config.toml
arch = "transformer"
model = "CTC audio transcriber"
dataset = "short read English sentences (LibriTTS-R)"
train_examples = 26041
n_mels = 40
hop_length = 160
input = "mfcc"
spec_augment = true
win_length = 400
tokenizer = "word"
vocab_size = 5132
norm = "layernorm_no_bias"
norm_position = "pre"
hidden_act = "silu"
mlp_ratio = 2
head_dim = 48
fused_qkv = false
bias = "none"
qk_norm = false
parallel_block = false
dropout = 0.1
inner_norm = false
drop_path = 0.05
subsampling = 4
layers = 12
width = 192
positions = "learned"
init = "small_normal"
residual_init = "none"
optimizer = "muon"
muon_scale = "original"
learning_rate = 0.014
momentum = 0.95
nesterov = true
orthogonalizer = "polar_express"
adamw_lr_other_params = 0.0011
max_grad_norm = 5.0
cautious_weight_decay = true
max_steps = 10800
batch_size = 256
epochs = 106.2
lr_schedule = "cosine"
final_lr_fraction = 0
warmup_steps = 2160
weight_decay = 0.007
adamw_weight_decay_other_params = 0.05
Rows from block 3 of a small CTC audio transcriber, named by matrix and row number. Rows with one number belong to one neuron. Each number is 128 + 32 x the weight over its row's rms, rounded and kept within 0 to 255. All counts start at 0. Numbers have three digits each.
After each neuron's rows are labels from the 100 clips, of 14848, where the neuron reaches its highest value: "loudest band" is the band of the loudest frequency at the time of the peak. Only what is clearly more common there than usual is listed. The data: short read English sentences (LibriTTS-R). In brackets: how many of the 100.
# fc1: MLP up (model.blocks.3.mlp.fc1.weight, 384x192), inputs 96-191
# fc2: MLP down (model.blocks.3.mlp.fc2.weight, 192x384, transposed), outputs 96-191

fc1.248:141127098099112174130093123232136132134100085129111118155170179128172139132095140181132124147115098146126123112085116133178119144164151164064149117026127160163147136085162101119168133153156122134102204102118078142119112127141130120198137094105137101154084087092152107164174087095067130099
fc2.248:126160184169171133114180127157145103103143158150127100106073090083143171065145066083120146133179162123159140128125135114141074159135087089120111117214106118123102099135122167118083135110239112132136113168150152076120107134109155117184116113127217153138168087078131121044114179105179102134
loudest band: 250 to 500 Hz (67)

fc1.3:067160087161139163110093102128154096096112089172116168139121120158168139160152125169115087082156133126147125137147152093180117083097032128096139209183128161096137089075163107133178123114130173106052086082102119150132093163153136070093117110180121144122160149129168093094095133164141163199
fc2.3:110124133124131092126155104059140153104126189142136102120116163147084126171094190151087155162143117147149091126194108110184191132112176099181089094105112154099131128214172100124139092087124133086203135105154117157146076074105093162093140077099123184127059095094121166089167104163097133081
loudest band: 4000 to 8000 Hz (47)

fc1.238:104186113153099167123112129150103100193183127102074128135146136150119114130123125190173104061107132116080182148091113114114105119088148150119161104125114147104149116125098073186066151120130124150144115135144113082119112118138169163174099078170129161178185124120178073113126141117077121101
fc2.238:138114083150142107137130135108133154057153120189154103123167107105158105193130096085092117175122134176176147168165135131105045113147123097166080171141097123127187169130113152151178140147132082147154085168167161159151104137134067091099094115102132115137140117160149132115138170110170064170
loudest band: 250 to 500 Hz (34)

fc1.110:089147069104114167154117140107137127139078189121061076150109087127107156157161120116132086149112064173147091137113130126100103133087098135101150127129114123170144105121174173088201157160114122116079160122150180118128122146159116089126111104127143088187183164123110133150091100122160152156
fc2.110:122167175126138102114121119120132087127132101120165106074180149119159133140154126095100148084172132089122167136139144172113128108119144107168113108178030167146137107138138085135137120146113098163161209146116168124034097131120134201219114162139159143155118162157120101149057144091120187128
loudest band: 500 to 1000 Hz (28)

fc1.331:171164147135125113110176133105108049114125107160079122183126116214131088143165199170120139123127140184121107163122090105128091134171206138119154105168116150116146093128184095162086176140160098120141087139124096130205063138117153132144061161084130160141194112100160097107048083073145206142
fc2.331:159122098150172133133176122111166134123147101112189115117154117077138163116168136109059105144150183149118169132154135148106054143131055127176085194140108136118142185154110121140163103192127121192100134132131134140052163130151104150133156070147096099141092178140094117197111202139137096132
loudest band: 4000 to 8000 Hz (40)

fc1.168:210103192116168138118147087120081163138113163121129110142143176130158147100079150157114187170116112178112145171096085105185108143155168134100140195115117161085114171156113075147110130149070130093097120186119143144120132118065219080119112112136102109092147116112125073136150144139134166079
fc2.168:064141125107084103136138152111159148125133125114091139164125112151137114158111078150086087135071085111180132151173234151157132122111126150057149100130123092183130159112154132090128115171134103169150091057128158130089089187179142123111109160159139111133162094138159136110137134099171167152
loudest band: 4000 to 8000 Hz (41)

fc1.359:115204166128139113164099097193119111113145116147091102147087153134186241114081157189169113122109114099123081137172136141171128141186098123121111184100168110115123132140167134093177111074110123086035098129165099084128078146152142183130109116156144132156171101152160132114120152102117152120
fc2.359:124147132122139103114075161113152114097116112051141129113135174139158165165131117131101193103110126102130096120106137128110088112115133117138140104161120072148133084152152192125080128142166149084170148109123197145148094124109156125077113116200110103137109148135139140120220101183170109152
loudest band: 4000 to 8000 Hz (30)

fc1.283:113136099116086162089200116137146118100097163115172162114062120187093167165130113177138117171112109142123151175144135150154143096160156152120073082151066091120129112158145135149071115110112137133146099127110116155158139107067130163176112037125107169193156115159137143115105149112141214180
fc2.283:181147129131114140145115174146109165138139056142124154108198141124159123155106115082114111141113178143176176091104137134091119108105139128146105079146182129150133118130065109136158153094146128117114127141181126091107090126199123154098107088104109101117076176165136163106153167155172076115
loudest band: 4000 to 8000 Hz (28)

fc1.249:117159166054160135141118100169077094095206160140097119104148100136106145050163178130160175212169110123157174160159098098106124113086076093096125107107106040087103180086121097185126183065114105141176132071187167122153163141128120119149108113076080133134101141216145080119175123144129132158
fc2.249:137197057081103134137125103131143172102152168157104219094189129108089096052104152114131066095098095132101156196132110140164126112082133148110149074154130111123088146095151122141134151123103176055105111036081142152166122103142121097112137123104144096158155117229145154143124132160164079135
loudest band: 500 to 1000 Hz (30)

fc1.137:152125088110101135132145154125099174120087123156195156097078122142148087086153125096138065122153163100111149123107065137120115109172149105145112173153160104109105158167132085103149086148069152123145120148135105079160133149073093138132134092100132125134112109183110108164129140088119119140
fc2.137:175112078121097115084131110109155060156097151092131156145185174173102151122150124150131129084107121091141094177139093113097159155154078144154134124147117143193112138079084196160140154094149126122119124136127142164181164137139126079107078130097097173045098131159164129125133129115113170137
loudest band: 4000 to 8000 Hz (36)

fc1.31:099109159083092128127120120165068113112179106139142115119114207090145150109105158099147123108127110143078127102138128078121113135057158053133139102176136111165237110137130122149203070122172112089173195154147132139183171194139161130173176114154081130137158077195130126138118121135094115100
fc2.31:120164145122102134144070156106129026147135139175178088113107126162102095085209090145101109127110167122119137172083153114108137088160118134112147166155145158130090126159103165166097093086079197164057084179140158129186196102161168125129114134050121100177087110112132103149064165163108091164
loudest band: 250 to 500 Hz (52)

fc1.147:148130098171073101131114207055160143063132141166164151143109156150140117113108171068166158132078155147134094135153136109109093101149109105124146156161176144115102109136138134177156132098125125156072130050132138153089118115092130092113114052113101156107130142172134101128080103134176091124
fc2.147:121138072150126179122141113185128134117088161114143098079126088139151110093137111069141166165132099141088113070164069189117137070126131140112132127099171117159130160180074088134176068102137126068148138150151159163146072160112161140104112136221117081169078143155158110167115089127135124195
loudest band: 500 to 1000 Hz (26)

fc1.244:155133099074129134139112170124076103090143077125139163160148180091141168138096110138075109114188161105106139126195039117120150083112147117178141162134159169129169119092144196067165123161112117119129151142109177084148155102159104113100159075159170112084113187204177131098183134102170119145
fc2.244:044103159094141128098146074070180129176090063119072146108152122150123170095169130157132109136095154114108124111108131130099081125105160160138154115108203163132113132134124114090129095147094175120097122139151126075164083069103079159140137102128183112125140135086119168172102102198170181153
loudest band: 500 to 1000 Hz (41)

fc1.36:139155130172152153082120166149142181142125188125149109101132092106139135172093158102137159191130118091177088123119134108107093142146209165096169089080126088102190117166136124115147203147189131078109150123125097148136123082120188162146120115137136094122148105101139108114140174118037108177
fc2.36:156144193070135165191200134172136152115128118129168118133093121098097126106178094129114133144128101137107148097082088102117121101111119115169083180097130151171106105091125183200132129109098157151143062179103168141169123149118096091125126139098106163138154111143160127094136152129136119060
loudest band: 250 to 500 Hz (37)

fc1.206:111120151094158171111095062156141124110179124124216089146111123131143158207167080146161154098100145142120144101136122174128146099148113098154131138131137087146119104150141102174193083124084143163153123109154160037137137121147106108109134160152202130132146087113150105072084088099151121109
fc2.206:144101123073045156078138174094097120093117159113113115169105122207165152148123183118065202163126114069123117171094122111120186147159093129172153163121085126091141114183133137180130112102088138101145130189149117142150085064108160097122102118136140128151105133141077132138114135103090036145
loudest band: 4000 to 8000 Hz (70)

fc1.347:140081188137160053078182087115143134112121072177152192137134103105160121142125143139177108136118133136141056132168114118135152153148061120130108102108127081097064200150135217182098130161157094152093166086142178117121140185123082163117149087137071121088157130115174137162123105136170107081
fc2.347:106090182143114102142158093083164110173097093072178144067134146102150085178095098159117143104159197132162113105109127124085126115114150116078152156165082134160198147178099095110144112180122134131128129140156176119131157137080131127055172104136167106128144085165139089105052102138084105153
loudest band: 4000 to 8000 Hz (44)

fc1.335:116115127131098104080083114150110101117161117153139104157222120103119093124099169163131153118151089108123162115111127075159111143082199129141135133087174118087177157113123128129219137160082111128095115173137145186109202134092070130133110104117103055098129123082101138157144098100100214150
fc2.335:094094122121171140117172132098128095168129144139169131121158124120094171149114113176065186168084096107136108170135161123124095140180190167150093108155160113095077092129170147136117140139150172138124135172185189106128120094098158153127133191079114174118083147118092105122104104121107150148
loudest band: 250 to 500 Hz (38); 500 to 1000 Hz (33)

fc1.51:183059115127102113224127108119128115170114148144123133150157140108169160131121127084186143148140086156117146090131094094103060114174165093044132095113143138133075150115111140151150109128115150090066142125096187100152144173132134154111104125140140141152152114090137085108094076087159136134
fc2.51:139149115206144131110084086086110102086108109115121160144161108202118123109090146170129095083155140135090127184108142127101102105130114141142082071150191107105116043131127142126153129117133103115195145150159120144080123132142140157105175179156128078101137139105103148175124170127207110093
loudest band: 250 to 500 Hz (35)

fc1.172:151122153174117154105091093115147170150148172139150069069142096138117125110142124129112133205125137126158107123131097080121101078048100153120177094107154089139103122082140135089126129171150106128160118156180063111120169094097122127182156145116139115079141183146169117138155137096113161154
fc2.172:125194180119150136092136188110159128104155078125092111119157118165151164111141168132098118063118097144055201213091138148161102175128136053163080165132110167137096139149150087133144095090115168148109127118177141126078116120083104150162105125096160090117099160120108187169134107134133091156
loudest band: 500 to 1000 Hz (28)

fc1.188:161125091113092177082109112088120135114107153148196136126099136137144138082125115112088124136096139122144146149134213165153175130113093133056151126151181059127125102097172151187103117135060161155123099139111142122172136131106098179081099169074141103144105132154069095107126136064117146071
fc2.188:115090150117157088152104164158091149131146141137078164111177135119086155171112117093160121094150115138064175099126077156172110169123145096149104068132085179160144136073111153139139136114160114136107088112084079137126074168151156085112127112208179139072149141147193121100174116132145085132
loudest band: 500 to 1000 Hz (25)

fc1.256:066082120071124119097123168152170176159077127135180121093145127113111189136091146164099091184110118144192074113109155131155133143114169110122153120139142178115163114127178150119176121175081127095165198119084118138135169125067146138087148157166168139189103126151178115102092148140117134128
fc2.256:148138137111112134113054100123085109148145099133110155092098117123149146092189102140119113116106106123159156130116064133076131112113106163148163143126150088075143130101131141144071179052158150159100130155160173113154142114108083120158108134130107137078169088155165098092122178149100106166
loudest band: 250 to 500 Hz (42)

fc1.247:130088112092114130122127141127152121112102171122083186131114138102143111129162134113193137084146148087102179103110104142140170079061149169081173143198164124113126112091128157143108054152147133137123102154136151056134132102124114144166178113162160132130085175144032091100159169162119139112
fc2.247:123152124171122111109067137140096150112088102172117147106202116124124104135124158142141141185137109152180103129125110118107120117158152088203121153129144124114173118110113120071126154157053143088130180142089142134124126112141175132081115145143122024121119118150169137117129144185146119138
loudest band: 500 to 1000 Hz (28)

fc1.44:142117150103074135101151132161114156171084082180084146129121126076169148133173094151086193112080082171161154124104105142123061084171095121110141132065142132107167129130080095138120199140119155084118121163142146105077127143106135130086131122139138136109156135087146160141096167110110103124
fc2.44:173151141154129163131134112151139142082147103111172113149145160090146101145155178118120125176126234133096106122118130125156156110136167089134089150116094142122082169146082101125126128147120117097111182114155133086212178098136180129155127163182120116163151131146145075104075171150185113114
loudest band: 4000 to 8000 Hz (81)

fc1.358:166155174141145142061111146134164101102138151099100110137213086113147106142084140156132146151142117143152159125067174143135093086083090102112091109113189098137125141146162164132153106144102144131159167134210167097150107085142126091148142075168123114070123169161115109075177100098177124140
fc2.358:104144138038127125120144094219136074133085076154195064142148148161129170165122133169138174095100165093108164113121162124146076128121123162174036210092127144087130147145091133152106089106149109093161147133117104119075113108063107110148109134084106122154131136109160121162108137177127180162
loudest band: 500 to 1000 Hz (31)

fc1.361:136150071098127119137131139081129118192116129167121092112139117149136110146148105072141125177112130129172125125097160102105086120065056095079119101148132099119144100120146154102182140097138087123145232141140190141142156165091150125161106117189160133156128143127148165165079084121138145152
fc2.361:106188144124163130150158121156084092084145131119156144134114119185171115139182119113072093075163114084109063175162120151107128120126131131128127081124051153114099136111141089149098167155143154149122144086077107104083116161091174176133166166133085124130066192131104119176139124116106097193
loudest band: 500 to 1000 Hz (35); 250 to 500 Hz (30)

fc1.201:106107126151123069125099093116121112172109077121187168149064090117148086106136090098124160143128118170134172111084135135117181158119070132094094112090087187127147161115156165169122119079125133117140167133091128099108080137192124148123186072117149110130145132133112119081158113157225195135
fc2.201:081077125048107129161159129186131110150080162100114059127116195149113134117124133146119100144142137113079096224187120153088163114152147121125126176166160131175125128143039111128148151107134099102118112147121142122123125122073091174141120160090104149165124151124152117195108165105071085104
loudest band: 250 to 500 Hz (46)

fc1.293:120163099050121153117126128121197126146137125106156133098159142142122133176158189116141127097156179147112146120115113144076141117101132181171107122085093086147143070132089150131121187133159088103106161098107217120142134112115080146148078102125124105138115162146089149115113140098141167135
fc2.293:137125124088120094142110194092176089123157103151127202114161127133158113145132082092100136123168111117137109128181145170159128164110086105077098118106155135126140156160098171094196179114100107133125096114109148137124064176058102142098157130102135139149162113124078059143136093172129112125
loudest band: 250 to 500 Hz (35)

fc1.240:052179193112085167146128121095127129087115129118139168106118186128140093134110092101093068148137121104196088064112137120099102122080131115149198095151145150132170166116156129097108123063124116096205118162060163124143148068226090122122061167153114162194174136138175165140111134116080139095
fc2.240:154110067148140094160154130109078090052140118114152113129091140095094127191129179151158120169086119141184111110183207141124081093176109073116119107122146122065146133101109142083124135188121147121076093191140085102127183152132137107153122155115158184092069103171129117082114115147116114096
loudest band: 500 to 1000 Hz (35); 250 to 500 Hz (33)

fc1.370:137147179122120120123152110100113133106123117169123137165123098110079132166114199128175148141076136125047086115118147123049095142176132131061145088130105137143088141183088160145122140160107112158080110180168184127167230124127130115148131160084059100119145086096089188165135093144159065185
fc2.370:147112141155165103172149106215108115140143089092140113118125147086135137101152106127111149067132122167166139066136134138150126140077148129114118201121121119141170169108134102108117100105093118164089143086135095141155140095068099092168148150186170078140153097069128135091125083113156076179
loudest band: 4000 to 8000 Hz (62)

fc1.200:136129122086142107132136151174089106091132194068104137092145122118045073086169188150104198125146129185207114136161085069145115165158124108089125141107157114145157090074134104096140168142152091064161135150137117176160175080104115113089098130148216112168155066106111122123157124106127122085
fc2.200:136093098123156118115086160151122126116095145099125175081110102189131127124089148172131161149102160144155165125138083127188160147176090160172122074066097124147094120136126141119150178105095230160132126062081151160113136141197127137122165097128138140131168107108151145091122129162123142135
loudest band: 500 to 1000 Hz (33)

fc1.270:102155184114052129089102083140106130150125161123120153098117156186144149140125220161122147174084093122098072134082116124146122144128152143087122118162085151152090080089129066116080142107158119090142139139112140167146165119060161114159167133089169135099134114070123147141131125092112123115
fc2.270:166150133131140125169107117143125203140134118125134116115175109074145143169121084122067121148119152151188152135140130141101099128112097110130107085094153109191184138159122162115174112141081103201121134179177128080046134167117104090118105128118118084113082190090065141136126191167148083160
loudest band: 250 to 500 Hz (36)

fc1.183:163158117107124083097091175139121147145193108121129100125079138116133125133105144167112067150149096149188090118134138138100116109160166060120178151185132137184143104120147078134140200148105117109100139109143126131137186100150101133164110179142159104082085121124138139038185119156132147110
fc2.183:078139149046138140172121072085094148205111140108140173112151111152131109049096134107164105166138151109068140107180118097195138125120093193144147058122133119093123144151142130104084115154116128111125170120147107138171136110105111168090208153143149146112205113165168113169105107166132088115
loudest band: 500 to 1000 Hz (53)

fc1.227:117118154124133133140086074136120109169082138097124112132153094127117075163151124111067125134116142111133191173095136101146169142165172153070178125122150067155139168129073134124094131102134134118114193118120103081168183144160118140156097122105168162085146227149141187141172080123187156101
fc2.227:131118193088140115187126152112163095115153078130150124131107153156166136115141183091115170149180120125130127183105139130084183074118114123128080195154159141124106141144132088203075090102117048096144074139173106099141075191082131138104176073077117141133068197144098141122129079136143044144
loudest band: 500 to 1000 Hz (68)

fc1.46:123135144101201175148106137102112142169054125056099195144158084163095083109092132096107104086119096150143158201172098115089186160146125166139070133149102102140146112056153126126138104116100158165146109169145131124091141156098161204089164099125141081116137104112182124105104183102095154137
fc2.46:143130141181114178116125131101167094169143113144097158134130162145152114133167172090179105033150129115107120149117074131116088139133133095162132144154109113158115109106084156144118082217176127096087130106149129120156133137149131126118099164080122085122092125155069148195120155153095136133
loudest band: 500 to 1000 Hz (27)

fc1.320:116102155163104200093088093135139136163069115108124052089180117154124166144145122164118073140142124102107144132140096142140148156078157124122086086098163121182118122140126091081133109187167119120106121178142152137160123067129157090133142114158202114132124074218126124120148135117129140091
fc2.320:103158117099167124083175180132161174104119107123118134148125106122142119120161193151122169057113075119146179104120190132187119213112141077123176161164142157118082132149120134157092171127089082115145120110161141116096059130102146155151101129157156123089127070111117123116128151116107102149
loudest band: 250 to 500 Hz (47)

fc1.95:152116110107079125129088118113107118152136131115138172123081124192147117169119134188170127155143128186110123120090158122099146150155125142106125121189094138145100108131114097164088132146172073129097060173127051159149102098078175168145169093125143173174125112136153108099075094091138146137
fc2.95:152105180114097148142135094182116179107133107167105128128176124083155121166139090055118084150157167167132172110154163127109129142114113133195100098090140132131153140090065131151203210120070144147115170107193152099076114132173071118041097104119140098147113126084118140181144194176114137141
loudest band: 4000 to 8000 Hz (26)

fc1.170:134118108211156087133090073092129123127117140150128120142144171109166180085142112106120169088115161150076104137139082141138128133136164151155112082159130136132142120163111153118151138155064156123106180142090160093125065104118168140158133087172114141063105142135097142086089159112181159117
fc2.170:155151152112098110130121119124163115069167122123114172147149115075094088129126073123098127147101145119144170135078126184149073166107174116125164088135135093135115155078087131105141138128156132163111078114155190087134237128144108127088121114067135089149147123113119104121142123133152080140
loudest band: 250 to 500 Hz (32)

fc1.61:104101070152130145120128075157233111081124130122110132137114142086086165009109186116141070111090115162129156145092121119150073122154093109133151077105164151134144148122137155189132096073111149124129129149141116141152169164112117144110142146168123064194185123139108104101129138177143120097
fc2.61:168153136126135131129175078186134091131139124116089177082125075153170187113143080143174100143151155106110108145101105122104125078126116112129056130165142122097177148083120118148152135107238118150138135138132051121113152152116170121160087149072111176150117174132190172118149083126136143110
loudest band: 250 to 500 Hz (51)

fc1.99:208148140059134158147131146108077150145144121128165109129179072099154104205081148123050122181117127106153161071098171160078073094158174106169152145095075099082139149176047068110071148137171196115086103112142133087137138119113137132081120099119134108118122137155111144135124101085182112142
fc2.99:139089138189088125189148139121168106073121099197094120095130115132106119107153125111091106150121171062105155113113082094214146112133130175146141122093163152109124132115165144090154100118124111155157065094156145168096116105122115090167164053150086152183116161161124139105077177091126160198
loudest band: 4000 to 8000 Hz (92)

fc1.232:151116104226151137167113110172144184129155157116185177178128152077173103196120128094111207160108075099169164120114080118107139159068170151062144125080143136092148165132163120122138105180094080105098081073127107132118108133111146074141146116144113099111100099168161183102137147105136119112
fc2.232:105138132075125114100128145158104110113141102119180108155116147141177111157178112102146162044108137049097125223141156089170138153104162127120151066094167108145121129103139108145131155087151132173064105117125149176126086189161150159164131170162095099103086147166151090162093165200181078177
loudest band: 250 to 500 Hz (43)

fc1.158:099120121185086124130171132089075111178120083138107107150096150079146175138089147142117110148108148080125101133125117063099116110157063129203111099131169126150127124125077070151124103096157146109104135143092144078097092189039115172120188074146101131149118109154176168166116201079156086159
fc2.158:122223142138165087087128143131140160150112140071157107094155102064128086175164150144116179167164089219104102170133091095091185161143089148087094117106107107161146132153087127071134144124144153085133132098070108134120123117162146121153183114187101080159151140158168095106117131153129117126
loudest band: 250 to 500 Hz (43); 4000 to 8000 Hz (30)

fc1.155:153108149094165090074124039110088127120143073046110040152069142112210133090102170149123103158079158119088117172134095128143117132123138112072163167191111137147173134129152121102146113139154132119106109166155101144154067101088052183107157113182197102156129153179117131138145122133096164077
fc2.155:136132134097111134094121178197167097126186148085140190154145107145124110121141090063082125096129055123158123093129122164114122086101147145095146128111154140097073111178105120170125156134123123069162191132099131155087116119097166114171115098227144073070159139120151174119103142086147125150
loudest band: 500 to 1000 Hz (51)

fc1.321:172167115136132180114148116151125126180117150082117132093142145156173109134180125148138124098153159172157155060129083138086157118127124141082177146138121118098119139115140123132136117102085192114132101192120092121165139081107123131167077106075105146121147123206141122118056205112075099084
fc2.321:154129157163166116156115114142177094153103136115104115191085133189066170091143130128138084130150161086172144140138137073139127090124124124156121128107177153202143083172156178122138069171075098137185135174172166166159106172135187121089113065131147158073107090127150103160119151130064159151
loudest band: 4000 to 8000 Hz (54)

fc1.162:150131119174086082137131133186117140141149167146124100179160139146212135113072112152136122132140093071098184148169160122082132144163149126086115091114182078102180064173147170106171146160163063141080159144102205115174077143124106167105152088119119111138116151147093097074149160131121144142
fc2.162:162135142163129103199129165126108079146100068131176080102079130148082139107087091114126113084142119183139117114148155156145116110156126124163089157113079188087139133087125152103116153163148148124121092136130231146153160097102127127142108139080116087211078123117101127075149160168082149165
loudest band: 250 to 500 Hz (34)

fc1.16:151143095122142111123096089105135094129151085121094174162073179139123152116121133095127113171132119099174148097121045102098095129134090092124110143182139114153123131146128133097157119088142096054212133128115126157121083169115123102071166148115176110139153145129102133123100162101154124136
fc2.16:103106151097090131127083134168148089144087103129093136185115164087138166149159151179129117121123108090110122168056160158053179060183202165126124110113129078120105111087141162137116158144119153129185114162095162116163100160091175105166104159101102158146125072148157167136111154154104178103
loudest band: 500 to 1000 Hz (37)

fc1.39:093134171146142080157159127096121129180108111153154174174139166146094069108120147128119102166127119153126123141142063176121137203132135114120120147126212091140107104150127065166025128118119182061093140161119106124146124138128047136091126191110083143105169121096097196112099128119133114123
fc2.39:107134118107124147133205109134141150177120122112111125109101144123192150175148108096177126151089210101106150127144132138106136088120095058066148090094066127117160167155105141111138142106134099092160136104090138157076052112102192139132071141110129087111174116170121119124148052136180155072
loudest band: 4000 to 8000 Hz (45); 2000 to 4000 Hz (25)

fc1.174:211118141120108099081123159144151144164064170155161126118116109081109113127155149197146132144094172170133110069127102187129198154103110156098082181132167252126128136107166128097129136094069183068111080133094103139160090174136181172156109157179114063140065101142149139131081122098088122065
fc2.174:130158110132106122091080137160145134106123096122131147173113106085149137093134108108177053105101092130192137128159130166113105089167148098135137136169144138128092171104168154151159157104094097091099173098093121064091161154169106230086118115151110155134194114137088160141121121130136180055
loudest band: 250 to 500 Hz (36)

fc1.4:182115133185055102103154158155071094148162099170144069110076139104104101139087194100115061158127142085135183175114086118140114198141195045128157089108151084172171114088107146134148059128139135133161155157150150125097162193149117095135100159159117120098173134136133154127134088108114121072
fc2.4:107108121123169156183121143132090169102120161056151127141091085146094115154159075159132141069112088144137113177139146108055230108099182092115151134210096149126142078116159159106121177123189095106094099121147153118122089077096199116140105084083088165145070168118137186129106166164111206115
loudest band: 500 to 1000 Hz (42); 250 to 500 Hz (37)

fc1.332:163103140129095112150081122085063087177103129107190098143095092087142121101202155109163098136205099105138186089079138113107107099147103115111083100196074211102096138071126185117115138180099146070145168135144179094160150133113159138140141102081193144115164145125124118087101143079125135152
fc2.332:109197130094096157143118131110169189157130143126155094092113163134115119069081116090125130136088136131097115201178154050131138141172148128088191195041111080171158072170117092160122129126135117122143125104145136141100087140157115106124105162130111145087152158160145162139151111164095130059
loudest band: 4000 to 8000 Hz (49)

fc1.376:153172096134071146122129125144098086098065169189130128107114160141143174138134112114118122136170138110131080116166106121201094177125123162146101148101172119155087149075086149133111132108063155121103138101115145122185175175151077129160079145120137150161098136083102125138095127138090063181
fc2.376:135106109193150167103131111162118150157096105127156130150112095100135140079229088108143161193132122081100097118129131123106124086112109124130137136180125094051118090173119108141141133090131193073161162152164110120127115160118135139091116086165143109181092092066128108124096145121130139174
loudest band: 250 to 500 Hz (50)

fc1.357:173136137144087170146113164120054099080161103091172158096119099185138132143129171126121102120155081099147125103185119058130112117128141039157137163153147216101170142105117101100090097151112077154184135188104161116196131124134137086184178140110132140110073129201084151133149128170168108122
fc2.357:087095186102149084162144138120140127159099132138150102122099132109127115111115115143099139150081131142090108139116120188119084104127150156095069087092169118129130187102116118122142179120117156058160161166123123137183162095124116130126126095133164137180093148135152141154047119178115159147
loudest band: 500 to 1000 Hz (34)

fc1.96:067172123123154097165187143102117092137130166194138148154137129109130131134144165114116130099141113115142122114137138180150110107204107074146152127108118133152145110087122115129161146082064112076108090156115177187116124173147155133086126113163163143210124131119099109071077069164199116129
fc2.96:235127150136093163110105100151117226149112133096138094094103140110122119093080160129104137093121116112140142139143123099136137177096150147118100096164124160160129133114145180135057134164159148140201117084107124094143090080126101184124100131062091168085135130101105115186136143144132157112
loudest band: 4000 to 8000 Hz (26)

fc1.106:180119136092138140150166211185142145085161103116199126113148136132114113113068116143092090148131113111108083141175132109164050096125109159140097148119096119101108116140080060102160176064121163101100147120161179130161150147137130104121188095119127129169159120125181146073109150094083091117
fc2.106:148103075179159131108145150103117198086120098134108098125123073179127076126119120073079071140091138056123135101075129116150130169143113139120137176109150195114122112093091178157109120090158161146117041132180178113120140078134177151120158145095127157185167143096111116151077133127130126165
loudest band: 4000 to 8000 Hz (42)

fc1.221:125206120149121118108137120108122124134122091074170162142229092113126122092142116201117086141106118184083120107130116168155099174156125120106175111110087153094124120109128119093139160105131154136137090104195122151105163097126158108095138102146150074138139091115132058078109133103084113084
fc2.221:093107116133097138103122106120088089095159119161136128145036080141187146105146166134124124132208120147146134135083147151119113141147114060130099162138149105142116148118144192167063123119127147147143126141084122133115090148140154111170093172076124158102074106099191111216129146169139129153
loudest band: 250 to 500 Hz (50)

fc1.192:126069167090181062091112159117101137138092104112084195094136139151116164114113062100139117095102173089149196105116167082127119116164139117107141123117155111124131177145157173099090112152115068061079140115176165135136122120113105141070130109088160157076034158085153112169135097117146086165
fc2.192:097103112191125121101136100074148124149134120127149093147159082133134112098095121162090129135131166121134144121150175198154162089114175144120202068169156101142101133132136116192108123119132100128156038131120129091113113130147182133167122178091137138089089109141159096126104161160112217149
loudest band: 4000 to 8000 Hz (31)

fc1.75:146133050126096128094074147130135104174110095090044134092129094158174139133136113118148088139146093144116109153129166094087171105100143110109123090073184118187145125175133168126161129173161104137154212105131190135138075120135151139212091149115149129186114127169116123092101135163207103119
fc2.75:093161114166126063155188111190140145117117125152140122132135164120100118096131111118168120147105139088079169139159150138123144122083142112150144151088120161119091139187092160131117126147121055138191208149128140083077130127147089106103127112098131137141172141091178120101100102153084136122
loudest band: 250 to 500 Hz (37)